{
  "vocab_size": 1482,
  "encoder_norm": "batchnorm",
  "encoder_kernel_size": 7,
  "decoder_layers": 6,
  "decoder_activation": "reglu",
  "decoder_positions": "learned",
  "decoder_connector": "linear",
  "init": "lecun_normal",
  "momentum": 0.95,
  "adamw_lr_other_params": 0.0027,
  "gradient_centralization": true,
  "batch_size": 384,
  "final_lr_fraction": 0
}
Rows from block 2 of the text decoder of a small image captioner, named by matrix and row number. Rows with one number belong to one neuron. Each number is 500 + 25 x the weight over its row's rms, rounded and kept within 0 to 999. All counts start at 0. Numbers have three digits each. After the name is the row's rms in percent of the matrix's.
Before each neuron's rows are labels from the 100 texts, of 14848, where the neuron reaches its largest size: "tokens" is the input token at the peak. Only what is clearly more common there than usual is listed. The data: photos of plants and fungi (iNaturalist).
# gate: MLP gate (decoder.blocks.2.mlp.gate.weight, 512x256), inputs 0-127
# fc1: MLP up (decoder.blocks.2.mlp.fc1.weight, 512x256), inputs 0-127
# fc2: MLP down (decoder.blocks.2.mlp.fc2.weight, 256x512, transposed), outputs 0-127

tokens: "-"
gate.495 116:500480474509470468525473531502499447529507471527504494519524492540517524501489477499490525456492529492475461488460476518520461469474499485497519498517474510517576550515464484522532509490464501508483462496511516518521494500466461543528510502501489490461486482485527492502509564512493533489493513494508443491543497502491536515463511521507517495501469528453451443499493540529529499518510
fc1.495 120:533506499499525503515505475497491548469507504486509535526510517490500504492499513506523487525517482512495528526503494492508547532545477519501470496478542483478440462486551499480483488516575515487512533505509483440493506527528537455490470476496512497520516508491477502491473427507483470513513510539519535476469522510513505478530488495542480523484521499558545560484507501455475499490491
fc2.495 105:522479486480474501475479497478503537474555493501494510502427510497510530512510508485498485507475473490511549491531502505500490534531492519527482504475471535514458456465550502466512498535539440493523526457485483448506478512508575497507477486526517557461527506508516496509464509545498494513467537499494496495459520519496481482528484518518510546488486521528451545544502513465506509511503

tokens: "("; "order"
gate.350 038:492525531503513505513511500477507515521529503506493523510476499519522504530502526531508521498509482478494497485532459501484512529458443565499523508515499491477504477489478512480508474484491473508514517486536538481465524545510476507475461529462510470540501477472524507474446487521508504520506495522531473494506527485512486558475537548498481504504552531496507427483496518479497508472514
fc1.350 039:493486472475502511460515483511491487534493516510492473436524500499497463456463528517482467483462534516472500521479527501488504494516494506461482490482559481531503496531484495512477535488492540496496509476482479537491497511503487498459509503513481492516540492508522479503522526529472519469530500500477490500516461503465512480481494505517500527479496528505464500513494564458541502491515
fc2.350 034:485498507521470475550513499497506505483495501531512439504461499487514489468490531536507515491509498497486498505524510519464497484494489517480473481488496475522510462556465474512509475532470482489521503491496492505523492490499515477532512507483512540593494496463481540512532535495507461539490474484477456492478454525482516497483497508539454455482529501492521491489485528499510477550518

tokens: "trifolium"; "equisetum"; "thlaspi"
gate.68 124:512484469461442490500493521509486513482484526469505496462497500496466516544474504541506502529512509506496512500518520502528563513525494500502513487490514550529502462504475476464549528518536508525485543486529493471552490451518536499520495469480506560496504514471491461496483503509460489476507572505470503556502481509487483480521486505471452509481499500479486540453508547488557486512537
fc1.68 126:521476494446441505497522510494495507500494524456505502458504505505477553523497506527517550533507496521496485530549498485521539500518487489491514489493530531506487474494509481470525487508541510530488517490518502462549501439492508495513498492519444543503512522465497483511487514463468498472521564524469518581496472515484480510503468490479481531476508512487510520470525507510562479501525
fc2.68 130:476530510494469467515495503483499529467514486512503500521437496507492493517516493505542501527468524519524491508532525543496500467527494483512492519526515508484511469483543512490532506498521483460515479475498476481501503510504532486541431507482487543527516514528482486477523508517488527491521476459538514525471500476458507522508441539489469492524524513491505524491533478492460549472518

tokens: "("; "calluna"; "sided"; "barbarea"
gate.183 133:487501501513487541447513532521469530484500503527501496537446499512549526505502483506499519437488456463433513475505450465491483521492554482508507504488472545473539523491478519483440520493487480536497498478531499492500479535527476520511486508513490485511534441515515504489498515518545522523492505502524452476518510534488483495509452543482459569507483478492519491468478494546487505461496
fc1.183 130:505478501470541457561512467468518462497507506483530490481553489497459510487471542460493478546531545506564468528539524506525504488503500493514489489525515481531484484503533486498544504471514497495471529525482491487493467458494497505500515521482517502502478551460513485532566475506463504467511499508495531517468511447544517477510525444490489466472525514482471495489508530495490517532462
fc2.183 126:486483505469488478510522488496473503518498477507497467477503510479514511468481491488510467504487546527529480535493510490464506536492518518486460508493491524543515504506526524492529470460491506489520498541484490459477499545492539503486478530512508508505486513476485515516535505481485545468490517481506528553419518493465540518431547518519457536482544500518483494530520529464496504435514

tokens: "("; "wood"
gate.295 125:486484506497493473467498497507494509512509525505498495439527515512496523529450514450510509472509484486518486477476476495539558483485504494536484503507512503509514494478541531493499510499465482511537468582497448519492477504509493530512477499526456508536496478497503551496475489503509487557533506456519551504502464475494483481515505516525542527496478493499483493458487522515490508499498
fc1.295 113:492454502508499464452498481511510498504487504510509488448510482503512499544450503447508505464512503507507487484464501508554583497482489502518497471497525502498502486518517500508530477497457468518513469575515456533498488488495538510500468499513487483537498473485521548493495509540512458530524518475489578512510484518492480489520528521526538493479485482507510455506480526496487547455522
fc2.295 126:515475492517492490492487467530501483488501559531504489438498488526478546515495512463491500478504514504500480456479491491518520492473476518508505502487542519499510514496539485490514494506512481513519509542512511513488495476492500585503450496435530502527478483524499557517512485548472506506496462469480541505517485479485508521531496493476508543552474478498473485535488507506509530526479

tokens: ")"; "class"; "jacobaea"
gate.292 024:533507536524508484521477502472519492488494462480539503506487502540492511510512496531512510480560467514514500487456510479534529540464510490491445493478483482494542523467495507478521475492555501516491524488511509542486501507458505501496513532497493508507490505473463462497510522554462514490499481482499483471486527537519520532491480527523490500509480467477558527464477489535463519536472
fc1.292 024:508521505536509486497501541474497475516519480456545520492480512545465492514521516522536513491553494535492479507451503494531524510484522480493480505517502491484538518459500508465524494495535478508463497487497531501494509489470486502497513565512487497511533490468485462507505519554485536504492471480524482477489512534529531527488487543516518510499499483476558530474479503559463508532483
fc2.292 023:491514427518488515501469423530469521486465492517476497450466484501525484528487497504530483507469496522534521501528515548504468480525532494505527521489490514479533509453490467494459500520503514505527499453491499490463503535479475514530491474487513483508521513485469487529514505526504474525494532546500483520503545506502518466550482503533483470471529554492502484490501521492458474491479

tokens: "("; "order"
gate.174 078:503535524542509487484462540452539515469505496489485467492462499512501502500479522481527537538510489471467482473498523499490481479495504486521479498503478515454507480495545483495517487519512515495507557478521474489490495517513527514548518518533488527485489477518515488499494474504496512484500486545515501519532504525491490513508534505510496480543486492531501510475510529498462501554515
fc1.174 075:478506483508483484489463515492486513491469515482519511522509507483522515488520466490481548544512489535491481441504482483497515503502558494506476485506503500542507512542492500501472508503515557496464484520478532525524535529503511478488482512485476524541511533467498470494479503459494479491491486516511501471515512470531491537502529531487497501508465481496507486467503549521490494505521
fc2.174 063:463486519509483499436508483521528525475484549490517479462419478450483474487503515533523510529513470532466480488500467520511480472486545472495488482503554545461523487497527503492495518454470474493569523518484488524518461508517504456522519508514540491474493470518464495510490534533517519485488513501485528525510539511469458504484497525465463524507436486515494481499514495513488511480518

tokens: "-"
gate.227 127:514470475506477500479491512484526526492495466503517508526508510483520503485493465493523487466518507497485490524489476510531520561498487535541533512497489531521485431549466494554486487485509555462542490503437525477484480526510501541508504491494461497501477490538483502500543507464499537501505512496500518501491493533502445463537514477563527579505503531509501514486514507530518518467490
fc1.227 129:538482485497495500463493493509526499491496482488513502499476530503536482487508461513520485459510526496476491508500470518557511522463504535524501509490496520532491451562465502557499483516524546470509501511451539453487504520500502566520496489533473444488482499536474501520538497464505535495503490482511524476488512540513425478520504485549534578516487513518513520523508499498498523473480
fc2.227 152:491482488515506493503514473488495527473521512483488468534475543508500478488503484505518494473508485483486460473512478443508506497475493545513516512455497506543504511547461498547476498488493569494518503472500481467523490544490496501524522497520461480515496487489422501527551495481470505511496500491501534485462514530523453472519500518543533527519502542502495509498505497538481486477518

tokens: "flowered"; "("; "-"
gate.456 109:498471567467489531478510508522516499486541453519492498497521487509436488524518509497518489449486493471478478497502530477503508465472485484501482507506493524459507478523491518498492463515488482550528490515481514499493513484501502494500501516469450466510449491538497491494506485473455531467532497480516512472482518491519508529484526480533481499496528507440530485483531499526566493464479
fc1.456 109:513489549474471529507497484501510485503534458522490502492535497494444499518511500503533490438485489480471485490522530467495503474480488479513473502482497508444482484539506530488494464512513478554524470530479519496493524483503503505493506509482455457503463498553495485475515507470468526451517477492523512490465501485516507522471515498524498505498524529443545498479540482522562501466482
fc2.456 102:517473493485475530479514486485518481520512542485505490484453489507529521451505494505518518459477500496513467532524492533490500520497448441479500514546515510486548482493492526490509484475487496487476482512459469481520485463529517530458501468475491511499483497512527547540495503485461519490480508489507496480545467498464518524496530463496459488545460508506506491468502496464533461482461

tokens: ")"; "tradescantia"; "sapindaceae"
gate.502 116:521506507497514517466497528481498537482518461494533550484457504466503485541503472494496507519471515451518493493525513496497537504466466491545519524487491511537489494479507510500466472455465456450487562477450509492537475479518515467535491474513545499479503488478510509474490473484502533451522519483517503511495510482517484450517478563470558474460538502504512497453470521478519550466525
fc1.502 105:476487496476473487537519485502468483504494539508467460496540481538484492469504528477521495496515510552464554509504467492488465478533543510466482508529481467473493517521492485503496529518527512536513452487528479500455498529483490517471535535490448511538517492506486498502506537508514503517490489518492522482508526518492514573502506475513438520539512480513500510519523456518505446514499
fc2.502 120:471496501463488475493485521485507500509465502484482519574524483549526510548486512495500528509509535494523527471472471548531487496499517474510514501491511437521466539492540498525493509477513520547508457512490545483484545455440447483515503478527483516523444474543485452491526508504498494486485501500507475484534489494543506454499535546489495538473486521552479487492477503527505510483486

tokens: "cow"; "birch"; "interrupted"; "fragrant"
gate.173 129:503482475520509530462501501497529504420530509506507475488497526478491474508521511482508488485463462491495498513481505488524463545490478496511520499502513530480510511564517535497451476484461507484504477490459517508537484528508502491514487528489492478535542470497521535495506471529487503476517516503494473508510498477531538453450512483497478502490516465475499474479451535497512520527484
fc1.173 132:513505550486534491532560481488505509523470504508527481514502521516507536499533513454483562520509528497480431524510463478497503495521500500486480468511485531474511446496503510506496536488450496521524517499514498485492520492498525536512493435488480464535463536508505481457553516528519470481469523507465472515519464468518450482518481456507492454507519528498508502509500532533508511470518
fc2.173 138:539509500484510538542509482520540543537472494527534532515549504504504546471508500506491491531486534533471494533491523512501529495526526545477501459542516510535492477434532485463511529515551513473523528535501484478473498486531533527484495503511474518486492481532448486561509513511501475488487514483473525512503504470476490498465520465507494481439526504491456535510487495536460523461475

tokens: "of"; "mouse"; "heal"; "partridge"
gate.283 129:548465511480508497470513519500479475528518505473483528485447468495503487510497526498495457534492462496502535527544475563495540501526527487515516554461503541506489494531476489495515515517528491511520537465499502502470489486507532481493483474536524497520469477514516461525465518477454515476562524528509490528489505458528494441465501516517471486540523490489487501511507530506509502490499
fc1.283 124:545489514508491492498463518536483528489504486539516464536524540537487470484536494537501471486513499492482457517460505514525495535490505483464539515491520470467489520480452516522486500464469496473504472521531478460494532546498508509459533554494460531508500504518485497515508518504519469508465513511465518481483477496459504525483497499500445493466556499485500468468486506498490526467463
fc2.283 128:504488505526498517548509492535526513504493495531506461478533513508457503572504484468539452480534493489495453492454480485476504518447483523456511495534498521438493564515507491482497545481497505478528509459513498455514497519496505512487522491478425506437527512532488509498509506488498491536464509510491529480497470505432519504483527463501520492507465460536540501474525513472500529509488

tokens: "-"; "davidii"
gate.443 081:446504541502531477485523506510517494522515495495469475539500478488477527519498514493486478522480510528498466513504528496495484481508499514514484497531509460452489474515560539495499523563472467512510471510471470501465480524514496495544485480502484519538539516492519478496525525515492504464524500489482448503487481494470530510515477471483502524486496476507514494485553535487521474482461
fc1.443 077:464510535493503525496510488523525515555485528490470502528461489477477533472499532485474493503469483528511475524517505491500479500503486481517475485525507473463488492502553520518490522587500485529506468464437449521510522559501455470545488477501475488546544503504525499480520530531474503489543505514475457532490467502486504516501509499493501515513504476503498480491543508523484479479490
fc2.443 086:474533524479519506462487500500501502491538513450490526496463459487498490517551518486457518502483509527506494489530540480508515467482514518500522535462459481491510470536509481511529512454531516509520496491476520549484503549449484516512494452507450478497535504512496500560442476517465501443497474492492505536500454545519476491465489534499481465509507520522482473493495497469491474478495

tokens: "of"; "black"; "heal"; "stag's"
gate.121 096:489475498501537514485514529473518507505512503484498504505503479545510482512551473521493483471464480459556471516527504543476510515524505478507495526486481476504526499507517466483516496536542500475480492495543472495451513475498504491512487495541566501516472493488516471516478439508515493495487524459514493538534525508472456523480453538497486466528539495445466486519499502497508497505509
fc1.121 096:528507528471477481471507499507486471461501505527507479494475532479518486501481511489484523483529497496453493489469504480501498459461504509502506508509510518491477500462501499540482499477474500521528507503451533537510509522514497495512499536485485484486533500507538489473508547498512488509528451538504495506477497484524535491531538448514496537478446492541509524455478463507536494517471
fc2.121 104:515521517519488462520532458545518536491464519487476492526536511474463506512465476484475473507542510556491469480468469507473472521487508514460517494542471534470508531535500512481467485491482497499538512481496527458491511456494437499504512496476455502459515523524428504507506497460474531511469526508491531521509490502539487511500545514489502518487511479532491490467536476488481476510520

tokens: "("; "-"; "class"
gate.203 133:528531481476454479496475508499518549487496472479479556487534493517529522479513523516514440495524527481471526540501453497481518489519496442471485487524516524448492474550496501535498450472458493454519472535507530560499491517510511515468481512500526475504459479511478505553504516504495528524508531467534498513509495508520542500535537524547523492469496517507530478493487500554476505488438
fc1.203 138:537514496467451475485483504492523537501491478485475530498535501519526521499502505509510453479496524490473536547495452497494522481504496449466496477534513512450503468543498502518498466477462498456536488521499526569486501523509510515450496497491516472497471479504474521561497507497490526510505531463525495501523504510532526498533567519570527496481508521505537489505503515552486495494429
fc2.203 133:507496528466513515562504481519476530532498503496506469514495485496504540521530508535510462486470507517494524515508496500476495487447481446487485497474439493448486511511487506521515489507483501467502486509456570516486512534502534507489491486523501487505442540517512474532477507507502516524478529479512485510538497456468514493511551496553501492489476505473506479473490513522511487511479