From a checkpoint of a small image captioner.
Model: 32-pixel images, encoder activation gelu, encoder patch size 4.
Rows from block 6 of the image encoder of a small image captioner, named by matrix and row number. Each number is 200 + 30 x the weight over its row's rms, rounded and kept within 0 to 999. All counts start at 0.
After each channel's rows are labels from the 100 images, of 14848, where the channel reaches its highest value: "strongest on" is what is common among them. Only what is clearly more common there than usual is listed. The data: photos of plants and fungi (iNaturalist).
# pw: pointwise conv (encoder.blocks.6.pw.weight, 192x192x1x1), inputs 0-95

pw.158,140,219,188,217,201,209,182,173,196,172,277,295,244,174,156,189,196,195,180,213,176,170,162,185,212,181,179,214,164,186,159,185,217,176,196,193,219,225,213,185,207,151,194,187,214,194,191,198,209,193,152,236,183,166,216,135,212,182,144,200,213,210,241,242,247,254,163,200,192,267,161,175,175,155,189,216,250,174,164,190,196,169,209,237,171,240,178,217,283,269,242,190,158,231,172,197
strongest on: kingdom Fungi

pw.74,194,235,163,266,230,228,166,183,157,248,199,205,159,185,250,192,193,208,199,224,223,187,195,182,178,190,200,226,242,216,221,192,190,217,188,164,208,146,229,204,211,218,198,191,197,239,189,257,198,171,231,164,197,242,191,213,159,245,209,216,209,193,212,210,187,178,208,204,161,182,200,254,163,193,230,246,191,139,181,165,165,141,215,231,167,218,161,127,150,248,187,182,213,202,199,180
strongest on: order Pinales; class Pinopsida; family: Pinaceae

pw.142,193,225,185,199,173,267,230,208,213,195,190,256,215,186,174,173,251,202,239,207,216,220,208,148,218,174,217,184,198,244,227,230,210,220,222,167,234,251,212,248,223,206,160,280,210,237,233,271,197,192,247,207,219,236,222,139,188,186,221,206,193,203,242,212,192,226,226,219,189,202,197,168,179,206,181,215,268,228,229,195,139,181,194,130,188,220,198,155,183,179,150,175,257,174,227,196
strongest on: order Caryophyllales

pw.149,211,217,210,269,158,205,203,207,218,216,174,184,207,168,209,203,127,201,145,186,243,194,199,231,263,169,229,138,190,221,195,210,269,203,235,162,200,217,197,239,197,188,269,203,169,183,220,195,251,191,160,236,141,226,212,183,242,212,154,234,191,228,235,175,184,188,157,199,191,174,237,231,257,204,188,208,234,207,169,218,255,229,186,201,194,242,238,197,230,205,229,157,193,200,130,157
strongest on: class Liliopsida

pw.151,219,180,162,132,220,189,210,191,188,191,233,200,196,211,167,217,222,202,169,164,167,173,236,212,222,221,233,187,193,214,212,192,257,168,191,219,196,230,245,196,212,221,222,183,187,196,191,198,302,184,215,125,141,186,204,235,175,196,194,173,243,216,172,172,222,240,224,214,226,198,202,214,193,132,209,228,240,160,198,273,162,214,150,171,213,180,152,146,216,281,226,230,158,209,225,186
strongest on: order Asparagales; family: Asparagaceae; text has "yucca"

pw.70,243,178,279,200,192,161,172,163,195,215,189,197,154,175,216,207,193,161,246,199,159,216,223,182,164,176,211,188,159,195,147,246,187,241,200,178,163,160,228,197,201,180,237,220,222,181,188,273,212,176,136,196,198,199,262,202,223,213,219,135,209,224,218,204,212,229,154,187,162,240,165,187,229,207,192,202,174,175,215,226,152,194,253,206,232,208,165,193,234,183,226,226,230,167,238,173
strongest on: family: Cactaceae; family: Asparagaceae; order: Asparagales; text has "yucca"

pw.129,182,212,157,146,184,190,193,184,188,196,215,170,197,189,192,212,269,182,191,188,189,148,242,246,185,174,198,221,227,159,187,189,135,166,193,168,200,225,179,208,179,191,236,250,215,201,244,174,180,230,220,272,200,263,199,198,182,153,184,208,206,166,229,211,185,171,225,248,212,262,254,204,186,176,211,214,228,188,217,165,212,225,197,279,178,152,185,180,215,261,168,168,184,168,175,222
strongest on: kingdom Fungi; class Agaricomycetes; phylum Basidiomycota

pw.128,175,175,206,238,171,165,197,198,238,227,203,124,141,199,199,237,224,264,294,212,237,180,194,269,180,237,209,198,236,212,187,86,205,173,231,194,183,210,191,158,197,175,201,173,191,175,232,177,243,173,209,206,231,221,167,261,225,181,196,178,211,202,227,222,173,229,196,232,198,220,171,194,184,265,190,206,209,173,228,155,174,219,210,243,192,206,162,179,178,193,145,202,174,219,187,212
strongest on: order Caryophyllales; family: Cactaceae; text has "cactus"

pw.65,256,218,209,216,222,168,201,187,202,158,183,184,161,216,196,219,174,219,197,161,230,173,201,228,240,226,185,182,221,206,173,211,207,236,189,238,230,234,178,209,222,215,177,223,213,211,149,183,168,190,192,180,226,193,188,221,170,198,254,212,185,161,249,272,174,209,167,156,155,223,176,141,217,214,187,198,207,196,152,240,265,172,175,224,173,196,296,186,302,179,237,204,175,170,211,241
strongest on: order Fagales

pw.41,199,196,146,244,167,214,175,261,228,217,216,178,160,162,163,185,188,183,286,219,212,188,249,200,179,160,161,228,172,192,211,179,240,197,209,227,197,198,231,187,152,211,223,155,185,186,186,220,188,163,184,201,181,267,184,247,234,156,190,180,168,171,207,195,206,238,268,270,190,209,193,230,199,181,197,229,189,196,195,251,181,197,171,162,183,188,182,253,208,207,210,212,241,138,191,156
strongest on: order Caryophyllales; family: Cactaceae; text has "cactus"

pw.4,217,173,193,217,200,184,185,230,220,290,166,180,246,167,206,214,224,199,161,180,186,212,190,197,228,241,195,233,185,215,167,155,224,203,162,272,173,197,228,163,163,207,251,215,130,225,178,166,211,228,197,191,249,203,191,245,167,209,200,174,196,155,180,228,184,202,205,210,183,196,170,217,223,194,199,225,260,154,182,193,215,215,242,270,184,225,167,212,217,176,158,215,250,150,245,184
strongest on: class Liliopsida

pw.88,201,204,169,204,169,208,198,195,129,217,188,234,174,190,157,220,168,221,209,218,143,164,250,256,193,197,231,208,195,182,163,202,187,180,170,270,219,221,251,218,190,227,231,206,215,154,197,148,148,231,227,234,223,173,239,199,176,167,216,196,272,197,163,142,201,173,229,191,184,234,211,196,228,173,207,205,220,240,167,177,186,215,240,183,259,180,145,190,200,267,233,166,239,192,238,190
strongest on: phylum Basidiomycota; class Agaricomycetes; kingdom Fungi

pw.172,221,168,192,190,170,145,183,202,167,181,196,195,227,206,186,200,230,258,190,148,198,205,193,205,222,237,206,179,210,227,200,213,158,232,242,173,187,201,153,202,151,203,159,242,152,225,215,218,185,193,166,248,186,171,211,162,226,173,208,155,272,162,164,169,185,200,180,258,249,216,211,212,255,235,177,184,197,204,191,174,223,243,192,196,244,196,205,193,204,290,189,227,246,179,192,264
strongest on: kingdom Fungi

pw.98,141,208,208,262,139,121,137,192,212,237,194,206,173,145,195,200,156,134,181,179,215,197,202,179,235,242,208,226,216,219,197,239,193,173,212,196,158,188,183,218,233,264,234,218,198,209,203,255,175,206,228,161,186,231,211,186,201,188,213,204,187,172,220,207,192,163,200,204,216,238,178,186,227,214,248,199,174,236,213,193,200,234,187,207,210,223,221,200,232,153,188,239,205,214,172,195
strongest on: kingdom Fungi

pw.180,200,212,234,232,217,225,180,218,222,230,164,207,216,187,172,165,239,217,215,212,184,164,210,173,250,204,226,193,196,200,204,189,226,225,196,253,175,192,212,195,205,197,211,180,219,242,207,179,261,205,169,214,219,221,188,291,176,142,207,220,235,141,175,232,202,221,239,184,169,178,191,177,237,177,213,186,192,238,193,210,243,185,163,153,140,191,180,171,211,190,245,191,227,206,193,171
strongest on: order Caryophyllales; family: Cactaceae; class: Liliopsida

pw.83,191,154,169,164,239,244,217,161,196,200,241,237,165,178,201,155,227,265,179,209,169,256,237,202,202,192,197,225,191,195,163,210,186,206,164,215,179,170,221,201,147,204,225,231,155,180,211,206,207,172,171,259,151,185,219,240,173,200,252,217,186,236,148,163,205,161,192,170,196,204,151,168,199,155,232,211,214,174,214,235,211,214,202,224,230,173,201,253,216,157,227,194,188,213,217,166
strongest on: order Asparagales; family: Asparagaceae; text has "yucca"

pw.176,218,224,182,178,169,224,206,190,218,198,197,274,133,189,227,194,189,236,219,185,200,215,214,181,248,174,158,169,227,181,193,208,201,166,150,205,223,188,243,194,221,183,194,237,229,183,256,200,188,176,161,202,180,265,177,204,217,183,242,208,255,213,239,209,227,175,161,242,203,179,224,207,273,181,175,254,180,169,164,190,196,255,195,207,192,225,298,157,170,218,194,255,205,172,201,199
strongest on: order Fagales

pw.133,216,202,264,179,212,224,219,181,163,174,185,231,168,211,161,210,199,218,176,150,171,251,213,220,221,186,242,213,199,195,275,151,211,199,257,202,221,189,234,217,205,216,193,183,193,203,168,242,198,214,219,182,186,207,197,253,270,186,228,185,191,254,169,215,174,254,165,155,181,184,227,179,180,264,186,207,188,207,178,156,194,170,212,178,250,141,215,267,234,193,199,203,187,198,223,212
strongest on: order Caryophyllales; class Liliopsida

pw.6,193,199,163,213,210,241,245,162,234,202,180,164,227,226,213,141,93,142,193,146,220,206,181,223,170,221,236,227,209,163,223,194,207,209,232,131,157,182,187,201,183,215,248,221,207,248,240,192,208,164,181,193,179,151,243,154,216,209,193,210,172,194,225,183,224,219,210,223,155,170,173,190,254,253,168,152,208,156,190,217,182,239,206,218,220,194,181,226,231,197,271,168,218,218,267,216
strongest on: order Caryophyllales

pw.36,179,214,232,231,180,176,225,245,169,212,192,159,157,198,238,195,201,199,190,238,178,208,157,191,196,252,251,182,179,172,183,218,134,175,214,227,190,245,184,225,172,201,210,209,219,163,181,208,265,186,126,216,208,181,214,189,197,180,212,182,222,209,200,194,215,186,181,182,230,221,196,266,184,182,198,203,173,219,197,145,295,179,243,154,202,226,192,219,212,152,189,196,191,218,202,177
strongest on: class Liliopsida

pw.24,223,196,284,177,213,161,173,208,159,221,159,215,172,196,230,209,226,222,171,162,200,201,165,174,236,170,210,300,213,172,205,187,160,186,220,171,178,171,205,194,279,207,200,240,208,188,220,151,179,194,231,109,169,221,222,180,161,250,181,193,211,272,191,201,184,201,212,230,213,207,190,169,208,177,184,213,182,161,197,230,206,208,226,203,221,173,196,241,215,238,221,143,276,205,246,221
strongest on: order Pinales; class Pinopsida; family: Pinaceae

pw.121,151,195,234,181,153,166,201,197,200,185,158,239,183,203,220,163,191,193,193,185,239,210,245,165,202,227,226,185,173,210,188,133,231,227,237,176,207,230,172,186,231,208,229,189,213,194,189,151,215,224,228,174,199,288,173,219,191,223,168,212,238,193,176,179,156,189,174,250,189,139,235,175,232,205,198,212,210,193,162,162,221,193,196,197,223,196,226,224,210,171,206,193,199,239,163,214
strongest on: order Pinales; class Pinopsida

pw.90,153,197,183,186,173,277,205,202,204,192,220,200,142,198,189,238,182,198,228,186,183,176,183,214,185,183,248,192,198,215,184,215,229,224,164,206,173,230,214,240,265,198,212,240,203,211,215,156,166,183,181,208,234,191,201,160,201,248,144,154,180,181,234,164,251,181,181,192,194,200,180,225,231,212,220,210,168,204,170,201,168,146,188,242,195,225,153,224,229,298,182,171,266,189,212,208
strongest on: order Asterales; family: Asteraceae

pw.115,173,207,211,157,173,212,221,206,210,189,188,181,180,199,232,194,170,163,187,169,211,298,252,217,189,175,162,201,222,224,206,142,212,240,243,175,195,216,220,188,225,166,232,165,202,169,215,180,165,219,178,162,227,197,226,206,165,269,200,198,223,243,174,164,191,205,216,128,201,167,197,238,199,209,189,227,192,187,176,208,223,227,196,145,174,236,204,251,188,183,194,240,187,149,242,187
strongest on: family: Asparagaceae; order: Asparagales; family: Cactaceae; text has "yucca"

pw.101,139,196,263,174,173,238,201,168,216,232,262,209,237,156,200,217,192,232,210,170,197,174,212,271,264,232,187,185,235,185,224,206,208,224,179,187,215,268,168,190,183,188,195,183,212,179,190,130,162,232,190,220,245,182,169,167,221,146,239,212,158,184,162,146,205,247,184,147,215,220,222,149,141,197,179,166,284,190,198,221,168,203,163,261,191,232,248,171,185,255,194,195,176,189,180,229
strongest on: kingdom Fungi; phylum Basidiomycota; class Agaricomycetes

pw.100,236,185,202,205,156,205,192,219,187,191,213,161,240,203,184,250,198,272,162,193,147,212,151,220,229,204,176,229,192,189,199,229,140,217,178,256,170,189,187,183,213,163,203,244,204,134,186,187,194,160,179,235,209,185,162,197,189,126,253,237,246,212,243,231,240,211,189,172,172,208,207,117,240,164,216,152,168,193,216,202,189,221,234,195,236,210,224,220,144,148,253,180,197,158,184,166
strongest on: kingdom Fungi; class Agaricomycetes; phylum Basidiomycota

pw.141,158,219,134,160,172,196,193,172,183,223,229,200,167,159,148,204,213,184,153,187,238,200,239,205,175,227,185,193,143,152,222,202,201,241,184,221,178,241,179,181,229,170,238,198,178,150,188,176,196,213,224,199,246,169,210,225,251,157,238,232,209,153,194,183,228,217,178,162,189,299,229,151,225,198,228,206,247,247,202,183,170,197,209,234,199,144,203,201,148,264,184,162,233,218,157,192
strongest on: kingdom Fungi; phylum Basidiomycota; class Agaricomycetes

pw.69,213,177,184,209,257,203,179,185,168,184,187,207,230,183,193,202,215,174,214,168,255,211,159,223,163,203,248,227,199,191,233,196,205,261,219,207,202,225,172,175,191,197,180,178,236,187,203,231,211,161,180,176,256,234,244,198,252,173,192,178,234,203,181,205,199,235,159,132,222,230,144,167,159,224,213,188,261,227,231,256,199,187,266,208,220,210,175,207,232,235,246,210,203,194,196,179
strongest on: order Caryophyllales; family: Cactaceae; family: Asparagaceae

pw.92,172,213,218,250,246,215,204,171,224,231,192,176,231,133,224,219,203,212,245,174,192,192,172,235,255,178,240,202,202,229,224,155,248,227,198,198,222,167,230,232,160,162,104,169,155,154,155,208,186,195,163,149,186,235,167,238,235,196,201,200,264,168,231,144,164,189,205,153,202,210,233,258,218,178,213,213,223,224,132,191,224,212,199,216,207,234,141,213,225,207,174,220,189,265,189,158
strongest on: class Liliopsida

pw.140,214,215,159,180,271,209,207,185,215,167,224,144,190,250,201,168,197,189,148,194,159,186,233,183,209,231,260,172,232,201,200,206,216,264,205,162,218,198,161,195,194,157,195,247,202,186,162,225,203,162,162,200,171,161,273,211,159,193,197,171,205,265,209,174,203,254,207,217,188,163,178,231,194,200,240,211,251,207,198,173,211,145,222,171,187,185,179,249,235,196,219,201,228,218,174,174
strongest on: order Asparagales; family: Asparagaceae; text has "yucca"